config.toml
mlp_ratio = 4
fused_qkv = true
inner_norm = false
residual_init = "none"
beta2 = 0.99
eps = 1e-08
steps = 15100
lr_schedule = "cosine"
adamw_weight_decay_other_params = 0.01
Rows from block 2, named by matrix and row number. Rows with one number belong to one neuron. Each number is 128 + 32 x the weight over its row's rms, rounded and kept within 0 to 255. All counts start at 0. Numbers have three digits each. After the name is the row's rms in percent of the matrix's.
# gate: MLP gate (model.blocks.2.mlp.gate.weight, 1024x256), inputs 128-255
# fc1: MLP up (model.blocks.2.mlp.fc1.weight, 1024x256), inputs 128-255
# fc2: MLP down (model.blocks.2.mlp.fc2.weight, 256x1024, transposed), outputs 128-255
gate.814 081:076075105112214159124083131084119165098158104137147144073144147127160147155119075131146125188098100113084113152148120118077118118112105109129111138146139119151114155184129170159140118131153157178098109093171100125125103114090131140135084170139193149067186219109126197128124135161107118097073090112108131124068128095164082117181104103146131138186135149210106118098149112181138131097129
fc1.814 084:113145110125130137176144089153103123092131155071089149067080120157150146193173110095133110186071118086093104165130148077169107121185108131126152065126151111100170198137113106146148083077098106182098153110148108101107148148122158151155187126131170177106186148104131091116122111115115120178125135156162136131145087073113132129146127110118095146143142133103143133107130122136104153140150
fc2.814 085:160159108138133179132106109114099125110080138098179086154134157110047197107154138117078128094128189112141121138068116116193160160144162184078165118062116139174140061109142178181092135096111143115145162104176118100129100076125113133068149099107102111122149088111104120085153095079143178121080071100115114105095092129104129103141134106134037116120117118125166056078072087113121121140115
gate.815 077:119080148160155131162085105140104145147149084116131180183134146063125139131099194097157113123119177128144098117097091167070192091148110139143179112121113079092168052127077154090114143102165203085059124124078150116094098077164083170164099171106137087222173178155122135137104156150149156124099159101103107106141134105164123112107144091223149110157150122131134088115123107145120132142189
fc1.815 078:143091143157224103088106077156113154124152116084103174181147158136053169132112172097107065105111040113080156142099145184113107074127090155160136132142160137127116083138097112126098118106087104088098134163118123090111140140118121188126137151160181038100184170138125117105123108175113147119118140115070193141150125102162123133107124116187112054107141118097121138125091111086133153107088
fc2.815 085:179103143157140125096103103166092146154202113092111164135140155169092148114101150103186148086107120127129138159124090111114084116168071139139140083105107179158096096156111115130164128055090120201128135179182183139117169077141064127113174202146091159140134122135074151095081101180127124132110136160095164119120150128085122119155088094155089158144142137144076179141203151096096092149117
gate.816 105:132123127150128108109151087126121111185133193134126107113178197139098101124141210179126114145122133147103149146096124154163148179125128124138089167127142127147153105104136154151121146156102101101154199163114084088192096128128187108154158096138168155166107086132170098140164123145085084091163117099152191142180151099050130115095136172113134098099166160129194092149145086141152141149126
fc1.816 095:088136129075157129118161163113133083158118103137074094133135124125145121101097132133148146121198074096109063166080207127104127140141136138132138113131142150123081113129153161076120107124154127157103144095118135123142097132152136117110211100079129165107139089170213108146063166048121151137086154160118111102125130116076171103098091128199154086147137120123089071090088123134135152130151
fc2.816 098:154149155162119059126140139139147124095144099105090087150129109104175211069155136084167149133159075135079123077156089109149110133082160127087142129111115163124183088108112123047134171078138165154129097081120171148141140210152096095085159100075161105095126210095105176097114094105089059130149136125118078150065145153117209133088113125099104131128144169114119095143165159139196146145149
gate.817 094:166155105174083172090123141117125132131116130108126144170095119115159105114122172110133163157100090155153115143111164080084117140153147080160093149100085123102081138133167148142114171102123117131094101048086160117087151150096089120126128130142112161169107158152162138118073114184087091124139183110119137130156136131127100119082105154168157192127109208122236106100133088149120089159152
fc1.817 097:116140113122070083091133097097101193122158175139164107112104236142110111132108131150104093139068173120136110120154140137102162098101126154178152116167129099255154092154102102188139138177134103125099154169160069099066107085095096162125104143144129107111128122090128103122142149119129129121142061130107111124099141066113166108115115160108075074067129085156099089106143122135073127158122
fc2.817 089:157159109112104139160117119141088154132073142130123014147171131132108121147124117094153147097114127097137129155086101199140106135136169124135130186154127139122114148102140145111143126127125132165158109164115152126098129121143163130091142137164095170096138103111183125098102100092133079106157109084131090101074104121089194112101064170139103116118173133167152152198132146178186067152121
gate.818 106:061137125136154107063122154188093148129136087091151102075091100163089185141168153109159110125112138145122144101166125155160082112145127103123154117124109128163183074176127117151216089109075132169131132102137115167150097188118144155156077154178138088223137186118050047136202111151142106111092145153145135096095130097151103097054142145147161082104141104145163090149194124144136072121084
fc1.818 112:109103108082151142097059184128115190095103118090115069130141128153129135147103097059170150091144138119140158080100110149143153139185153089128127159141134103156081138147193105125165116154101145060147145176156146135127127082145128085178146124147171122034145105161080114185142087121163135105212131150144116073139142143143110155147131144163169116164129158126104124103124127182101087132156
fc2.818 102:148148183147130147109102093113118109160106150135127100153138110162125084115161170113120202184187130101113126155166132145139104143158092143115080067086191184105140160106129140060078110138129108094119112070116104126122165109085073149117149143147154148133169171103134139137094096089085075129122105131122166149133152153115166066182160122167153159091130121090149136123109124095118136127164
gate.819 084:156161142106135146128112149115113102083163134098111108141076182097135135103120138144134153095083132095074127089173130151111121090074085094093129159075140182104155090117179163137131126132161102092173131083177123196153105060118165153113100110154126127159098112168153096138074149084087141163142124096138184098078134156116120061137134139106039160141149136156152127119118102094133101133119
fc1.819 085:143167123140059177126137117148125156095164165154123186144069157148145126138172135129125121184126107158102161106111118121176160161179092117145122158133121109150197106147127156182152100117142136126149062139146094127153144109157138195160105125138090150105134134131150152173099156072042159127151129095138152185097150108126150165169146142137056128075106102149114148130123146208149112089119
fc2.819 089:104215069123050123130173138123121123142162124108173177130147143194114117148168131164123090126111161144071123097173119081102193106148112138183080145117145127090136148076120127082077141119126116116105179118118142118138128117115125136065120095072107135138143133223158121090167091031077133093118114162103069150118129171104171124199159187101128071125169126112114092131157146171168112164110
gate.820 077:123099129152157131133162182113208141107197173146152117118164103169143094102105119128092066124229058119151133079113167142107121101124101142100060144121108140126071118133152178171122124187172141121133092098125139138096126130130110142112189088147102097093129151075174191117154150163170103127116103087141197135139102132096185104133133112138128111131099119092121134138152148130138059148086
fc1.820 081:135088121108142107185146122125147143211086099140152102153121158112103141154171105099032079126140120177116150110097080147098082109133126142155168073147084156141175167143184167116078116083153175117121115091136149147178164141106127075075119126055166166124090139175163111133107076135091145123133095141096080070169123107114070121094125105148082123161131110158096154109105104135128160090128
fc2.820 084:162117164151140155113180122114181149144116145176125176139131136121162108090148158192124130142087108144201110133179109197101115143133120096124050108158155141093097213172196146097139108161092138120151085116119132149128147136163180085118102087139120137162140138131120147136144117114135108145164136118151140157165125151065135105133136179145152086136089089126103096133189186157144131166134
gate.821 083:106096136106119155195159118144118139115152090102145141052111134176165113139165106133149138066220151135087071080089154131090131108135127175145150145129115167090103120195156111127147066174100106074143149140106163152132081180137168139115097123150132127088160145141129139167172121082118142163112075148113105115169134068129213143102183051133147128153098128078179120092156177108113092100150
fc1.821 083:112136137090098136164097168145122115135124056100124143105104139110155152099166093145137156128164117080202137157159160132122166117183076150112170162137169137092133106193120112133120126107109104092120125139188075179173135097121137109094115103132104093160105229162126102103103131100094112123085131087084198133097101113095134158145194113134161098093125159130095143151164148029049145142142
fc2.821 092:135141099151156060133147151105111142136130133152123155136150150152191120146131137147077061138131111153083114124136071159060151165134124097156075113105091129129128111076085120130188093161143141160119067138094162136142104176185134095143134141175117133084188114129051122101089107135112157147136133068146172125135149103137124067112103069192101127139113130149116176099115161115182223143120
gate.822 086:107093096170116082128122074165123106122099171091115149112128117137114155074119020183095138144133139158189121136069109158126155072172151130131151116152120111151124097155077177089079213107155132121092130125100134129131137137099172105144166166153141126114121113073132096193091147093138189146142111106212190136125100195100193121141169156121121109116095148117116138093169215148138131142117
fc1.822 087:198188100057089182103156122141115181149138147181107169169073168137104099161111128090094083082151133135111140123132043110155159132093143065141159116117161132158146075108125137111156118154142129143143137106141130174164086099142113128118067121086092101156135139183101123154119135113172073122133153134098198155088104081087121170139138147102162162139148134080133108125151064178115169188151
fc2.822 097:125116101175153120161144149094175139095092145150094123086128144101094107048170059101112126159147117108138174111123201154100148120147106160101094105199119083129143199181139107105089115117132183081113063177152127128161148189146124062133103111139193188101100064071128120104132075120142125154163108101145111100078080119114154126147101103135136077095141104091126097147151144130110153122112
gate.823 112:103104106137098174148133103125068104153099129086056134143161143123123119134122106135101098123150089104110111127191149117148118120090131135163126128104111114099112096125121145169111134121159153080124203161151148156189133143107147140061168173129115101070099103124144163103101081082145144086101144125122127101165166094142124140085134147151073177134169091144167093111124152141137106053100
fc1.823 109:174126159056126140087116126095176115157179133175138113099176122147119136080176168103113094101172122167190139149093147052121175119134153084123092078112141125161177139149139096087117154079055138181125124172121135119129106098126075176091104119127110116201182164113130075140138197176094153143193100089137128119086065109134144131066087152122138098230133145103126180143101101113137199169142
fc2.823 120:117135147102103111128183175092110041107151130173151134110135083100105186143140102119133170142171124150176143067158120096128093126178162175208097109110161139035136129139144133138110100107128149115118130186121149148105115126139117210111146112169125159204168142145069126143168107170126081142129129112134096080136156116186092131131208109144193088172141082131169076191127124137150134145095
gate.824 113:081151155111175138138133163130171120169141117121143126142169176169175157143220088097106122137121125131146107103113145077145118178112145149139098125163143156156116107161134162121121095136155117138121133052101103145110172162117104104072142103181123171125158170149150111127079119130183106207116129110119073090184087071150167160063164091150179113115118150140116132122112099185087083151147
fc1.824 123:088182166154109147095084151114092214195157086078121126080096123128154151047188168132135129194125119127106104130069192102167171113121148148135104145107101162124123138140094068130143159139121121105139124137138119059114139150109149076120169095189189108119079179173129132140132166106184123132132146131132096083143125126091176081045077132165181202167167172119093075101137170137096113110209
fc2.824 109:132170120130132081140085178166134130168118129131156091126148110132134158104136066086119144143110172133056158086066146164160072191118186148126126154142158096155154183054155125051114094101113109115164179169115117120113130169111113087108220137138139121107154136109114195142147159161125123098123202120095149108093164168140162183151119125142083097135129116160099204132106099102090149044094
gate.825 081:149130178162115107072152133179121161168136091107156131128146104107142143135090146061099145083140097117090110096137073086107169071143106100159118114147179162101101112119064113092175138162126122180136130186074126111169133174136129134124056106060134156170142187183075044171160113125100114095163166163156150106137181126169149173146113107130158106198142133165111142138090133132047138198113
fc1.825 087:081116114124146093155107106094064137149099115114110031102150100119127128126133098112118137118092157109152134114134150116196124119122111183152069090133079119139111142102066099104120158070095158118128121174086111122130134174070120159167096064135112154095062149148168119163131152132121152125152143126108109204144073137149131077122106105092123125105115131112107131127085138179097114068113
fc2.825 093:164162138130098201137149142139120108113136161204107052103137093117100151118065062134128110115172153144170099054066141100117104156117086102126173126073093125135139138150150094103181119075165126133140107044126116084139100124064113125127131095080130074176162091128099121184172104130027130175099109099152086112130165094150139103079180173160129150149134140138122154116124129062138120151106
gate.826 087:135114148097104154165110073151108095104099138151117153152098157098177111137157072088211081105096131087119161152115098074141123093152108043131087117132154141077106180132132193129149109082140119117103092131135117147156123104078117115078128082164090145093170172092146159124110120120168112151177144121098132203141072164101108125137062062159180100090117103166131162114167132205136118106156
fc1.826 088:176089120085158123129159156114150124174120105111121167083142131170158111081112060080144098166155155132147116128131101149097110145210131115140171143148137084122148109148166124061167086120080074084098104086104119076140166222122093138078098071108205125124125155158131186108142119139096057135086144161149170098086141132118168107124151181136168132116155127119136087115136076059117091125114
fc2.826 090:150084139109107145138096230131150162087122152145100071145142055167112094115074135098122180100115107114119099095143145116113131130142136132068134164112116149123167119067179115104108113103187096109125162105112125110127140151140132158125130121097126153074106107172105062120059152128109118151133126124089120114117168120116084073163134188127167134108160119113099153167124091109240123115101
gate.827 107:067081136126043099126136170103182156145156141128103135143161136099138171073103138108137155137121129113080085116123144196150144135080138181092165128091120133093122050122085097160151169044123088135156092088120193105144139085159106134118075100126159140127114113094156091140157153136135100112127080150105126139120103099164102175106177057139123176128158147121205105120122163125128116167152
fc1.827 111:059155108147105083143136136154130181108130062156078087150142088131129154085147113108081135092135079100107007115127158198136151125121146114101144114111150158116149047146115102205147161086089114166183143115110214170149069086146111157140124123140137100123139117111145142120149146165094115127089163187096141120143088058139174162151118038133113157118151201095153109111133139118146134124146
fc2.827 107:103101172131126115080142094178108129096104169143130107096177208120134162131096100168154109156105146123136134117099070118137138106066126142142118125186114125125193140087154101177093095102125139119092125089108086110174159141059160147144138149131121160077120128118156157190089163088112153121120112139153096157202145063120123179146165112077096123123142105125149118111131134098102103111191
gate.828 124:166104138103134138127158189098083151106167085094105174155113182130137108178083144199168172137118101094168104153120120154125115171183140125166090150131096213111116136122080132111124140103170121131139114123122156101116122119136094193152130173172155117106153063132202123107111097079124115103140129080087146175199119143097113165114155182123095107121142196135164201129065148152170069075109
fc1.828 126:155076155128091156138042093142140142130100111100104154097091152148145157118143112102161128153115130124057138074094094092148156117120158154110157196103141131131143084133167096167129155112072132111123134178142094092139211154113176106145131107128110071100134133125093128137176111157122124153111087164155129138098148118102169111199140132139114079130150086165173093130144110099133158169030
fc2.828 106:135094062086112156115163161097116067121160144138099139123149103167063079127087199137135166144119130176128066131160169182101095157152123103110070131181118152145114114134136127143116128193128131156183110171178118125133128207137099126100117115081137113138169147185092156156145059066139153114112166107108186150103093099139099099126149153153116134167136133109129121142146119120118152070104
gate.829 089:139089173138131154115140136120124095093099148093180127146139192175102111082112170107111146134138069114160105157155112103160092090142141142073163163079125130122172159105181151163170164122110147136168103128169128107164113121076098099165064074119174162068156084145115191097188134150071111117107144149116093126149177094130108084136112178144174103152129136206143077115107141117126144093131
fc1.829 091:170109161129159172118127110135140137092065097153097158091107151155123108144116158168079104162155106160170109106133161101153115057168136092098171137141124126110130119097155125157141092119047102102144133080150160173107138133152049137119095103159066137060146110146124107111134094205117098142115121151122089152113142115135162076136157079123095131142122129133076091150157110166129094157147
fc2.829 096:138108169110110110119138168091114165058118132094185131085174114154091088134198105160141154177140109121119176076156129110113111110129181145159141159185087102151077187108165105054134115171095096150153173075167103150152146101072147077135102131079085118220132096134120162112159052132082138145140142141178152075129104169087133156153120100124165088110123130143133142163163146121123126084108
gate.830 094:169066192129031097085156148165118152091161107134126113173114088137125113142115122108090147182104153098129135156189111209140140103119108109131183049099132139118098095116139153163111121111073096165132153151159166147112083113130156090132214151109110098080088123132137099095156120106126101066095168116166080115150159135161142107157111108181141125106139153162151153129099164133131200130152
fc1.830 096:106173121131186161140060179118160081170115104103150106078113121140114138101099117092115081118149146169169162100130142089116100122161166182119130224140102074088099059127121138134152131147176194118077087099134174136138150133146140166114121064124154118103194165175140129144075124116108186151072143170150090156161123182146141142148138093050125096126103085101124170084181140156100145119126
fc2.830 090:145147088118115103145127153131168190104126148095080113135106139121153104112134129103077146125173105168126140112173102124144132182124112143189109121207151096153182117152097122115065101109162127153116077109121141151147128148151128127127094078114166080143175178122146174092122148168128167097117167098162184106178176183113168156153083137162129096106143191131115109124134099138060125106099
gate.831 090:081158163115131126043199106052115150144106119107136148127108106135145139151085038090089134091152133135095123125126165164128105103117156099180191154140110164148115106104134161220118139105159187104102132121092185142172132166135134156137117173142159145110153142035145115101106130155081162176072146108106160167107105094146172157114077182174142087105144169115142147114114104150183162106118
fc1.831 088:109129105141092149089045140154133187136127106152172154093152193149164122154042126115139114165154144199104116111101095124204180111122102138072156155133166077108105131102122146103150119188106182148156088141137100092144151118101109168089209135142148145080113134101126115138138131113123089181169101093157086103142092114112095122183165064092126072117154122150085192192131135142104134142130
fc2.831 086:168161121139125102083160148095103109157126108109145193215139158153111129160107133133153147156153100071136209172163122132132074100121130131121096166102144105098136170134148094216124172061132146152119114185124127147087106179180146137119130140110106105129144142160080175197055143111088124096086147111156115174092175129133173109162131151127085116139060129138190150129144122170061120072125
gate.832 119:146157179073102133087121127184128096139168042145090103123099134103099145148108158087106149131110179126227164094178093144147151143117170123104144140128136128179158139070148163079156181127142153098071088171163119172113158161111115088150128135139173111193106131145160107081146095127156118127178141140109103129111112100114133059130119144088195084086149157120086158159135201194117134074111
fc1.832 133:125129118102148166129112141144126087168097118058115101092168129166216171188147100127172079113099083169099120141113093143075137182161158123129167104119154086085105189189128159127102154159119139109121156074080110205119118128168212138117173203140142125147172121135094169118183157089143143158104112120177183080133168168151123114115128062188121111167097098154159154126085128075122137123116
fc2.832 108:121140213118156111123145132138130165080096102183124108081137120107092142144095187125167225133122143152195105117135162179113167080127106133118094108123136127081141129158026087127122137113139145134171150100156117122135155110113099117084109131136148136129113127135140073123067069133112109132135095153091134135130097126134135098129189102086117102144104146101085109085058234170104118169142
gate.833 102:054113164167157121080129101208065124093123140133148149184159136161129178123205133163140091139125095140154127117178141153119130158129165116089122152152125132153122137142152102088128144092154148157080164140129119094171123212102088109074152112176103156073166136126091147120081145148117162162093105164105123104118136126110144229135115093086151112117129109129094115081142119151212184098152
fc1.833 096:148132133121131182125150106122146098094182064103129055152100195108091117098091177085123132117137162170120091143168126104110119170140161164122154140126166141065122132129174104155117150137079119110141143138114099137135168135150194169163097134118127131119228090142165123134142125160107131110171031127131141149092135124186132079108165094135097109099122099099040111108150184088065150206145
fc2.833 107:139103117074154135155158108198081168169137105040141153133125109155163158042173128146143123106108150112161073120118116079141117149158076089132095107176091134162133089166104119055132133139078098141104111090085103142125099172108209168108109087146148135114138113121140163188123134118109149134147157153131114119123148098102091115133133131123185145127077122169141087090138099127126121124133
gate.834 091:134147090159095076111109093130141037188169109138144132169158103154110148147157112163174145087111111136171081152143134142167155102149174119130143115136183091138111211105141129085112154183155101087141146156143074188150114178217159154073136126112129132128127107192171143146155146119106096214129135090154070087121181130183148114173113098115104133101136125095130210102118115104116098151166
fc1.834 092:070141125125135119086099054128163094149142091118142121128145162097151167161159121144115154162138155116136143114088091091136155139114195142137134144119150151062058154121135166076140136141146106131122168165144109183121160142145079114108190151128098147149139097168153208148164183113141157127112115149107131133125166090123101117118157111112145077098175125105119151125161106093143099131119
fc2.834 090:148081150122105153131102118127118180137120045147170140168136172137133133105150149106143068128103146104139006184143130160128069126153143078134160120146097149120147153131137109126179144138020144083132132109141135107137108124128178131157171093133154135149147123115118068167181135158152132125093088154098060123129124164129105147150102159025152100128141050132180184089095152147126172145090
gate.835 101:141157164077095139144163141133119151155150124136136124181122117143153133104102106129045156159147100152166136118178099086167111186161191095146131162096102060093146129144104115135064177098108108160117134149070117133106153151156095100111151093119136106114130127140172145130158131107169094126116120112119109192105069151228190144118133180128091175129121170099105111075109120165129172094127
fc1.835 099:156142111131153155145116076102132094145104117100221159117093099162087102096140178153120129103113114148143151120134147137120184112134080150105095118157112106133133102174105120167165144092159142119047117127110110174146114076126145146119100109153170128111089151230088153136130093160128129119124089153143117080151113061101066093103114123139041089152118104075131138163138142155112114092085
fc2.835 098:127120125134120192105140083090070146163188161148093135119112143172117153174159095182148149150116159074110138146124107125168072147113194122132135130118205139101136087107130135147097098105120120185142087125146199120114109110098134126107145110138115098160145126105150072106123165141121139141126170120134131054101126173104178114126139069200096083207070141151158204121182126122150106153105
gate.836 106:123091056159123090084068099082111093165136117074139130188112098112109038136167143093123091162105150141145145161154126141106066150124189158129103123137148078166100125158054082085071100086102091133143078072074083112175172084155174172123068158134173150150122110139174151128126122165149098121103132139166057064075123163181165086120153103148099098086158124121153084143154126173161174088112
fc1.836 100:149223120156091121131108109106115122145133091188077071131137165154111167144112156125142143101117090184134118156128134145117134138130120114116150123136151147139115113144127103163151145106118180179115126067133159138072066140111122239134134109088084103176169127121097080097165092163172135140176136103123147116162132177111116124133114156133167153092149150127066187096087067094118061122114
fc2.836 113:149159127126117102123108128159164154134111110119153187172135131141140113049092128119123145138140143126132130165184138106139119136115104086143107141081119142149089135154087125029109143130147131121146150138116102142147187175138107122169192164178159118145148129103097154123152104097106156204175107162177123141129085095147156102170122132100103145125147168069069086111135125155114094219056
gate.837 094:167140174190106099140102090127162091110182125104131131179171103142127096119121111190086137110187178143193069169167125113151142128146139138083158110065121152119148147130135091102174081131166138158113163176013135105169145125074154108068157113152114130097169181109106152119090128135184132156144105105123090117111122088109161104136100107136102111195105119156143134134099156108173159143159
fc1.837 098:126151146127186177078092154072114025097155106172089091097217089090113152103149151160142139165089066107095097091088137106152169156129163130155131124156149136090133126051078099116094110129123123179127111163207128157118149119165124120110125112120150195135155109143101152076156070143167158161139173091135058133096136148151172101140148156123134105134135120160153082142115124117115109109055
fc2.837 097:103090100106152122153114113165129168120133146170085114177124129100106108139164139114154100152081153160145108151123088107170117136135089119101180074144147092110122150112118125065115175107062127107103163124147109118081109194132105169105147173110121126154092096126137079116137162119143155130127131178110070183136091149146150229104138162046038123083142087139101163164118128178161126166112
gate.838 100:110130166111116147097160121121149170174130163117100135129124091163107156129096136168101161108208159122169116149121176156148131153171126115141066157171144200049115132100139176116123113095170138125159159088147191083098090157118129115122094170140151119130104138169165120108101073103054102118152109134076126144083087092108149125091159116144163176117087113120079169128155132151123102108151
fc1.838 094:128105166185101152086100116110087164168175121071135078104107074102105191155107098167116161142143156174097116128187145147102126141098161171118135095149112144127074160107119167137142104056111145146106172131131171094159129139124060111136103181074134116160120095125144121125193054158071192179165171110074099105135137104094112152174098147138110172161080137100126170099152122118108135146148
fc2.838 100:164175118111137097108097143158158073131122130147144116112117128121114126171110091082134117151187111135167057089095086143164147113148176077105151134125175080167137131146157111179118050128060116183193091102150197121145090107161116175206076137126128083175081166126174117143179136151168109094133107138135116146114169136135161141104117096133132133138115120099134165155082155150114117105216
gate.839 107:180144136129095125127149112126135171135155155173080129108150121123169066174144153113127169117071096153158112221112180150111102154084135160102030123162081157084127159192161143134172146124118095140162120132145180169089118140120127183136140135102166084099146169126109109086080113159111080099149107124111091113135124125136081112118172061116121175098164147089164125096145155158097154087129
fc1.839 102:145174124147128125154087121150131082114143107172116135151130143098133132146100157143105081147138162129164170111123207071136162150111091139147095184164073124125095161112128146129169075090199129118128138167127181168145114083130127109085136053161133138127086117066133112158113205132067130133064066096108155131170132113096136168046159081155116143121137128205142132100117148160125124167157
fc2.839 105:142133181146060128074107125141117139141076175078108078126096102122137115168156149058142138097096122084129171128193103138147139170135162163142100091143105120102158163097154145144174163128146110148151163183113093082119109086087154111072134100148143177122075135107084161146139148104205068162113099167113105166158130147149100102124130063146165116144047082084110126188185124174145154126109
gate.840 099:180138151110120096115091132097132166109132055191122063142176114140221107093162147128112153140140163066151119091133072160086158125170099146156121106114088114179105093116173161129155154042139201159164086167105187160178164174130148093116136130166175118134150097182143159134143142164147123136141094117155151110140074099148162076195084160115140226105134188163156115129111051167103110182223
fc1.840 094:161085132142159138127075100150073134118117077106149041134121091172154114087199150157195144131164179165168138056160118179206095141068160126127069001148091135139153133122174148129181139098146145133154126138081124153123118146143158116115121087139112108096167093105091184146142036106136131081178066121116162125092105111152112133095154152130101177145086173154102151108099110147109097129101
fc2.840 092:123092158147119171135158118173129127167148155163121166110100180084147129167118190120107164094109140186182143133133188143135144125141113147142112202078079128113160079098125096161083117069077069103106122099086140124157113140153165180119046120159148117149132093159122176105114117127111133150108149137110191171074105207143143141179130135156079124119180159160132100189101084210097141113109
gate.841 097:172136130128173118115148061165102141144098098126114181106135137148128123087236152107117132108125124104199102112075114097148079094181168111165088127131152156170109067118138106121121098093146157156118138128166202194211114124118040118148114135094098126124144100153100062157175170116150165094162196088125134133161127118119092147120179095141108066095140137146134154142149082092105152139087
fc1.841 088:136148136084102133104071105136131151145135092119117085131073111128093100159075127169097097134130090165155179143174159135119165184160127154157143144156160140114158159176131144150144113119086084090114133110121156093071133159095208180151127094120123163162153150134085117156141090142129153065106132152043102186126156137122188113111065129095105128182066114082126159094178161136152150076175
fc2.841 090:098172076128099151137103135138140090199101222110114157162135086108131115175118146149139122083154104120073156073058094117129176135163165095226193104137110152150145145163130114114180116121115067077128149177093124132116089079173164137089163162133142133176136181149146158114160071095118111146120154139090151111139110121103131096110098112119112092115105132150095129212119153138140106127125
gate.842 094:112111171121130134073160136097101138151138129126202117138113104062165097144134150157050134184126128183138067130110178074142142197147155080113093136127142119120078131112151127103103148140098106184182083127119174133157080125144156184081175140120122114113160164150131126126101129150155086190150100100119130114125103178188137116120099105098094104071194104115171088112097097136129160122073
fc1.842 092:156136121100163155115092130128105138138166144139155138094151155103156126118128167135129146155094102123122093102094162132094084172124138138139127118172167079120090145138122105117096109171126118131129117089144140088138050068088165165080140142137081083088083086129176107137094101106117141140170091132094078128065102141173183141117240100039079102122124121074097156153079170115115123149094
fc2.842 107:166131158125122110205149113126129119161217131084146082092126118131153144063106123101114206131121107198149121095168104206136153098149121120108151075066101170190120164176097130118117084130116129105101114167174118143140128123103095120154093145133146091152152105126105108113151157096127117092110156048141140118135073091209115147162064089121131143121119147145132153173123110108139154115172
gate.843 091:152115121208108099093127135115118155115116142140093102120124124162134136146130099134132143132212161101137090100060120095115185127101145106140218169137144103171152073145122178088116136125145153087197078153167175177128083172125097131167091156149126115090123135095163145115095086110145147125165077118108177083101129083207178134120117082145140099103088087098144162195110162147171080128131
fc1.843 100:142139092030119191126083101134100143097178129161172161137101098145146114101112117124086102126082178152160152156165065154164142134056091129117114148138134087140063180099117113094105178083149187116106175112146125120186127120145090092114145129115143168140111108145190104127144116122081095209101126162154174088141119107098072162154139125090164199134174110123138144082132112217099170128133
fc2.843 096:115135167114125093129188054121125127144168119125067188123110189109123140125106128141110099152112114112095164133146130147113179152164153134155143136158157114132122174188145116074190164145061155109128106171090111130115158203137112177130128178160129112138136137193066136166185115120112093134129128088127112123171096143144131129157072137110156130063081118123178145143173155064099173128097
gate.844 106:169137139159139089159166152113122129131117084110146131102112135213063164138094101140091159155111123168104129123111131081117140080154127140114099157169157103130100119143149176137096167108039133117126146126116134162162101098124094163159127089143134155201106110118025097139086111117158080133095137134142130186121107108166124100115110140122056153117121090062105137164118061178118166115109
fc1.844 104:106142200123130131100092114128180098095086103145152165120076093147203120130157169138134112154122169097126080178153173210201135112091132141179109063076139172112117166097074168147099108146108129172163139158122079119112121160096135031171086146171105098147113112087132173080090112090184126150196099133080119121123116126130119099125151097142211146181122122126071056145146142095177079096157
fc2.844 096:124159097154140132164196179119119135113077143141153180115148123158062139137195000121136080119099105111119137170154086154077133128120177190149119130166142150135171177058110120159135174116126126171143122123106095127103122106133124172166116105127121117150127123145142090119173152152088140137149128091126087110130087155116102081133144099098110132060148130114080179142151120154135155111192
gate.845 119:090137135165053103168136183132103158106116108137121107116124120118146136147111110134092171122153115133128106086153130130113131153119097150114137119119168111123151171118125099128175101121090100127097024100128070179161139122091165143100127143111117093106151158097159125144091135132082133165126129167130174108115099091182161139165076159098109143155128077119085110097125147126171049162106
fc1.845 114:084097097108071108177123175151127198134130094150115087111110119133186182118117115139108146128124120116055098119129150113161108183119103149109129157095086142095131156114114119130193171129113146138088084136132078132149168107094133112147119120125112125110147157139172092144123152128123141182160151194164149069129124099158188107112072166072172136126178138125034088105096082086119077201135
fc2.845 111:093115140114141168110185028107131113122072131110113123113100133093091126155129099114131147105095125110107133125109102166121144133119144175220122153143149117106147143154121140135133160164137183185147175088126146153145168127140134149133106064116131165160118157114112088091096067111092110137148118056085134098158099103200120097152204071216152120160154130096145134109155105128082108150143
gate.846 097:125076152121192094102183175128091128107137153103188088124127155123121127112155147133116114133171145145136125115151136101178159131090116072124111144171171099112094110144161163159110169162142067146145139055169080213107201127084022164057154123086084117158057231133132095136170168172044086112139153111055130195155103136132143119088122164153110132128130123156163083176153107113142158026179
fc1.846 085:119132113158092071143171168191135126102144151122102123080076148095110163162136146142122138099075085141087120078118149202154178147134123164107129081065102117145163122172115101112079098108138098060155143204080123124140132082124128095099165107114156172095163100209112204146078155144118178183180097124169120112137117134128121121146143079097185140121151100119054114176153135138144115173139
fc2.846 094:148175132116123119095091125123013100092152124178083108130114168174085126116107126136130147081089138133139131107052057138140107150111057130113194101140137115156106155157106119096171112178165130134113100152081149122108090078181140122119113150167091111147115137114119168150146133089074131113105133125128172117136059182108102087157077127136155139182070145180106127135092141130081176144097
gate.847 084:097142210121109108143169178150157172190181120127105152123086149171170146159073155157153127128122156153174062115101096126117123140138142145172161129130153200106167128132142159166147168144164151110169201107104095153156075101075144096150128110111125140081120110082146071091121188094072111134117110083092118155134145124178084114158086165113148147099187083121097123128135152140154124152102
fc1.847 083:140083154124099141103201132134099136102123061140146165156121059127116129141183163086166096118108107107109121122112124096123156108102154192090096107117131097113127150084116093046107129100164142119100126100124122113124143068168126147144168134154146070151109166134161132127132117088139184174178170085081210144130127167060100135116128125110164095147072170133161090199105148114156089187125
fc2.847 094:097148096128127127089155102141099156147154142150151135181185142181125151112181148169126141185182141105177099105062166189143081119143139109088205145105133145109092096134060115111143128110083147127106134058154084125143129136058160151140158131147185099174137154150163116154168149109098124148165129117123121145090142081162183170150136062133098093118082133128162098047169091172134131115103
gate.848 093:126069182097100054073125215103157122143108079098121179110086086138165116129146146099108105096163134066070106130084148166193097117105084061117112118084123134106175083155102127071178186128098183132142093087152145125134146088089149109145115139171118140179148147172081123081137125173152040109090114175136139145188128150127119142111069215104149082094129159134132134074132089124169111069154
fc1.848 097:184155122142185101123089119124121176142121095146154150112179126044174134152119171178134116172161099092077085140153126177137124105067096082164126083128162152210133109128141146102168167169049107120149113090146093143099114087064112164127060120130075131103115112131126126115118079189169127126159121117151200154124175127161106108135117157143085105110111109146148137165099103115129147137147
fc2.848 094:142160214050084117073117146149101189103090122102118110135117101112135146132153136174179139125083123104096134110111196131117132138159116092146183093119131153114174114182121154101156021120137112153136091132140136118084082100134189138104129150159173070118148155191095146152002115111132194182123148103085100116115108101126155132131141138125115153131088181111141157108120168145098146083094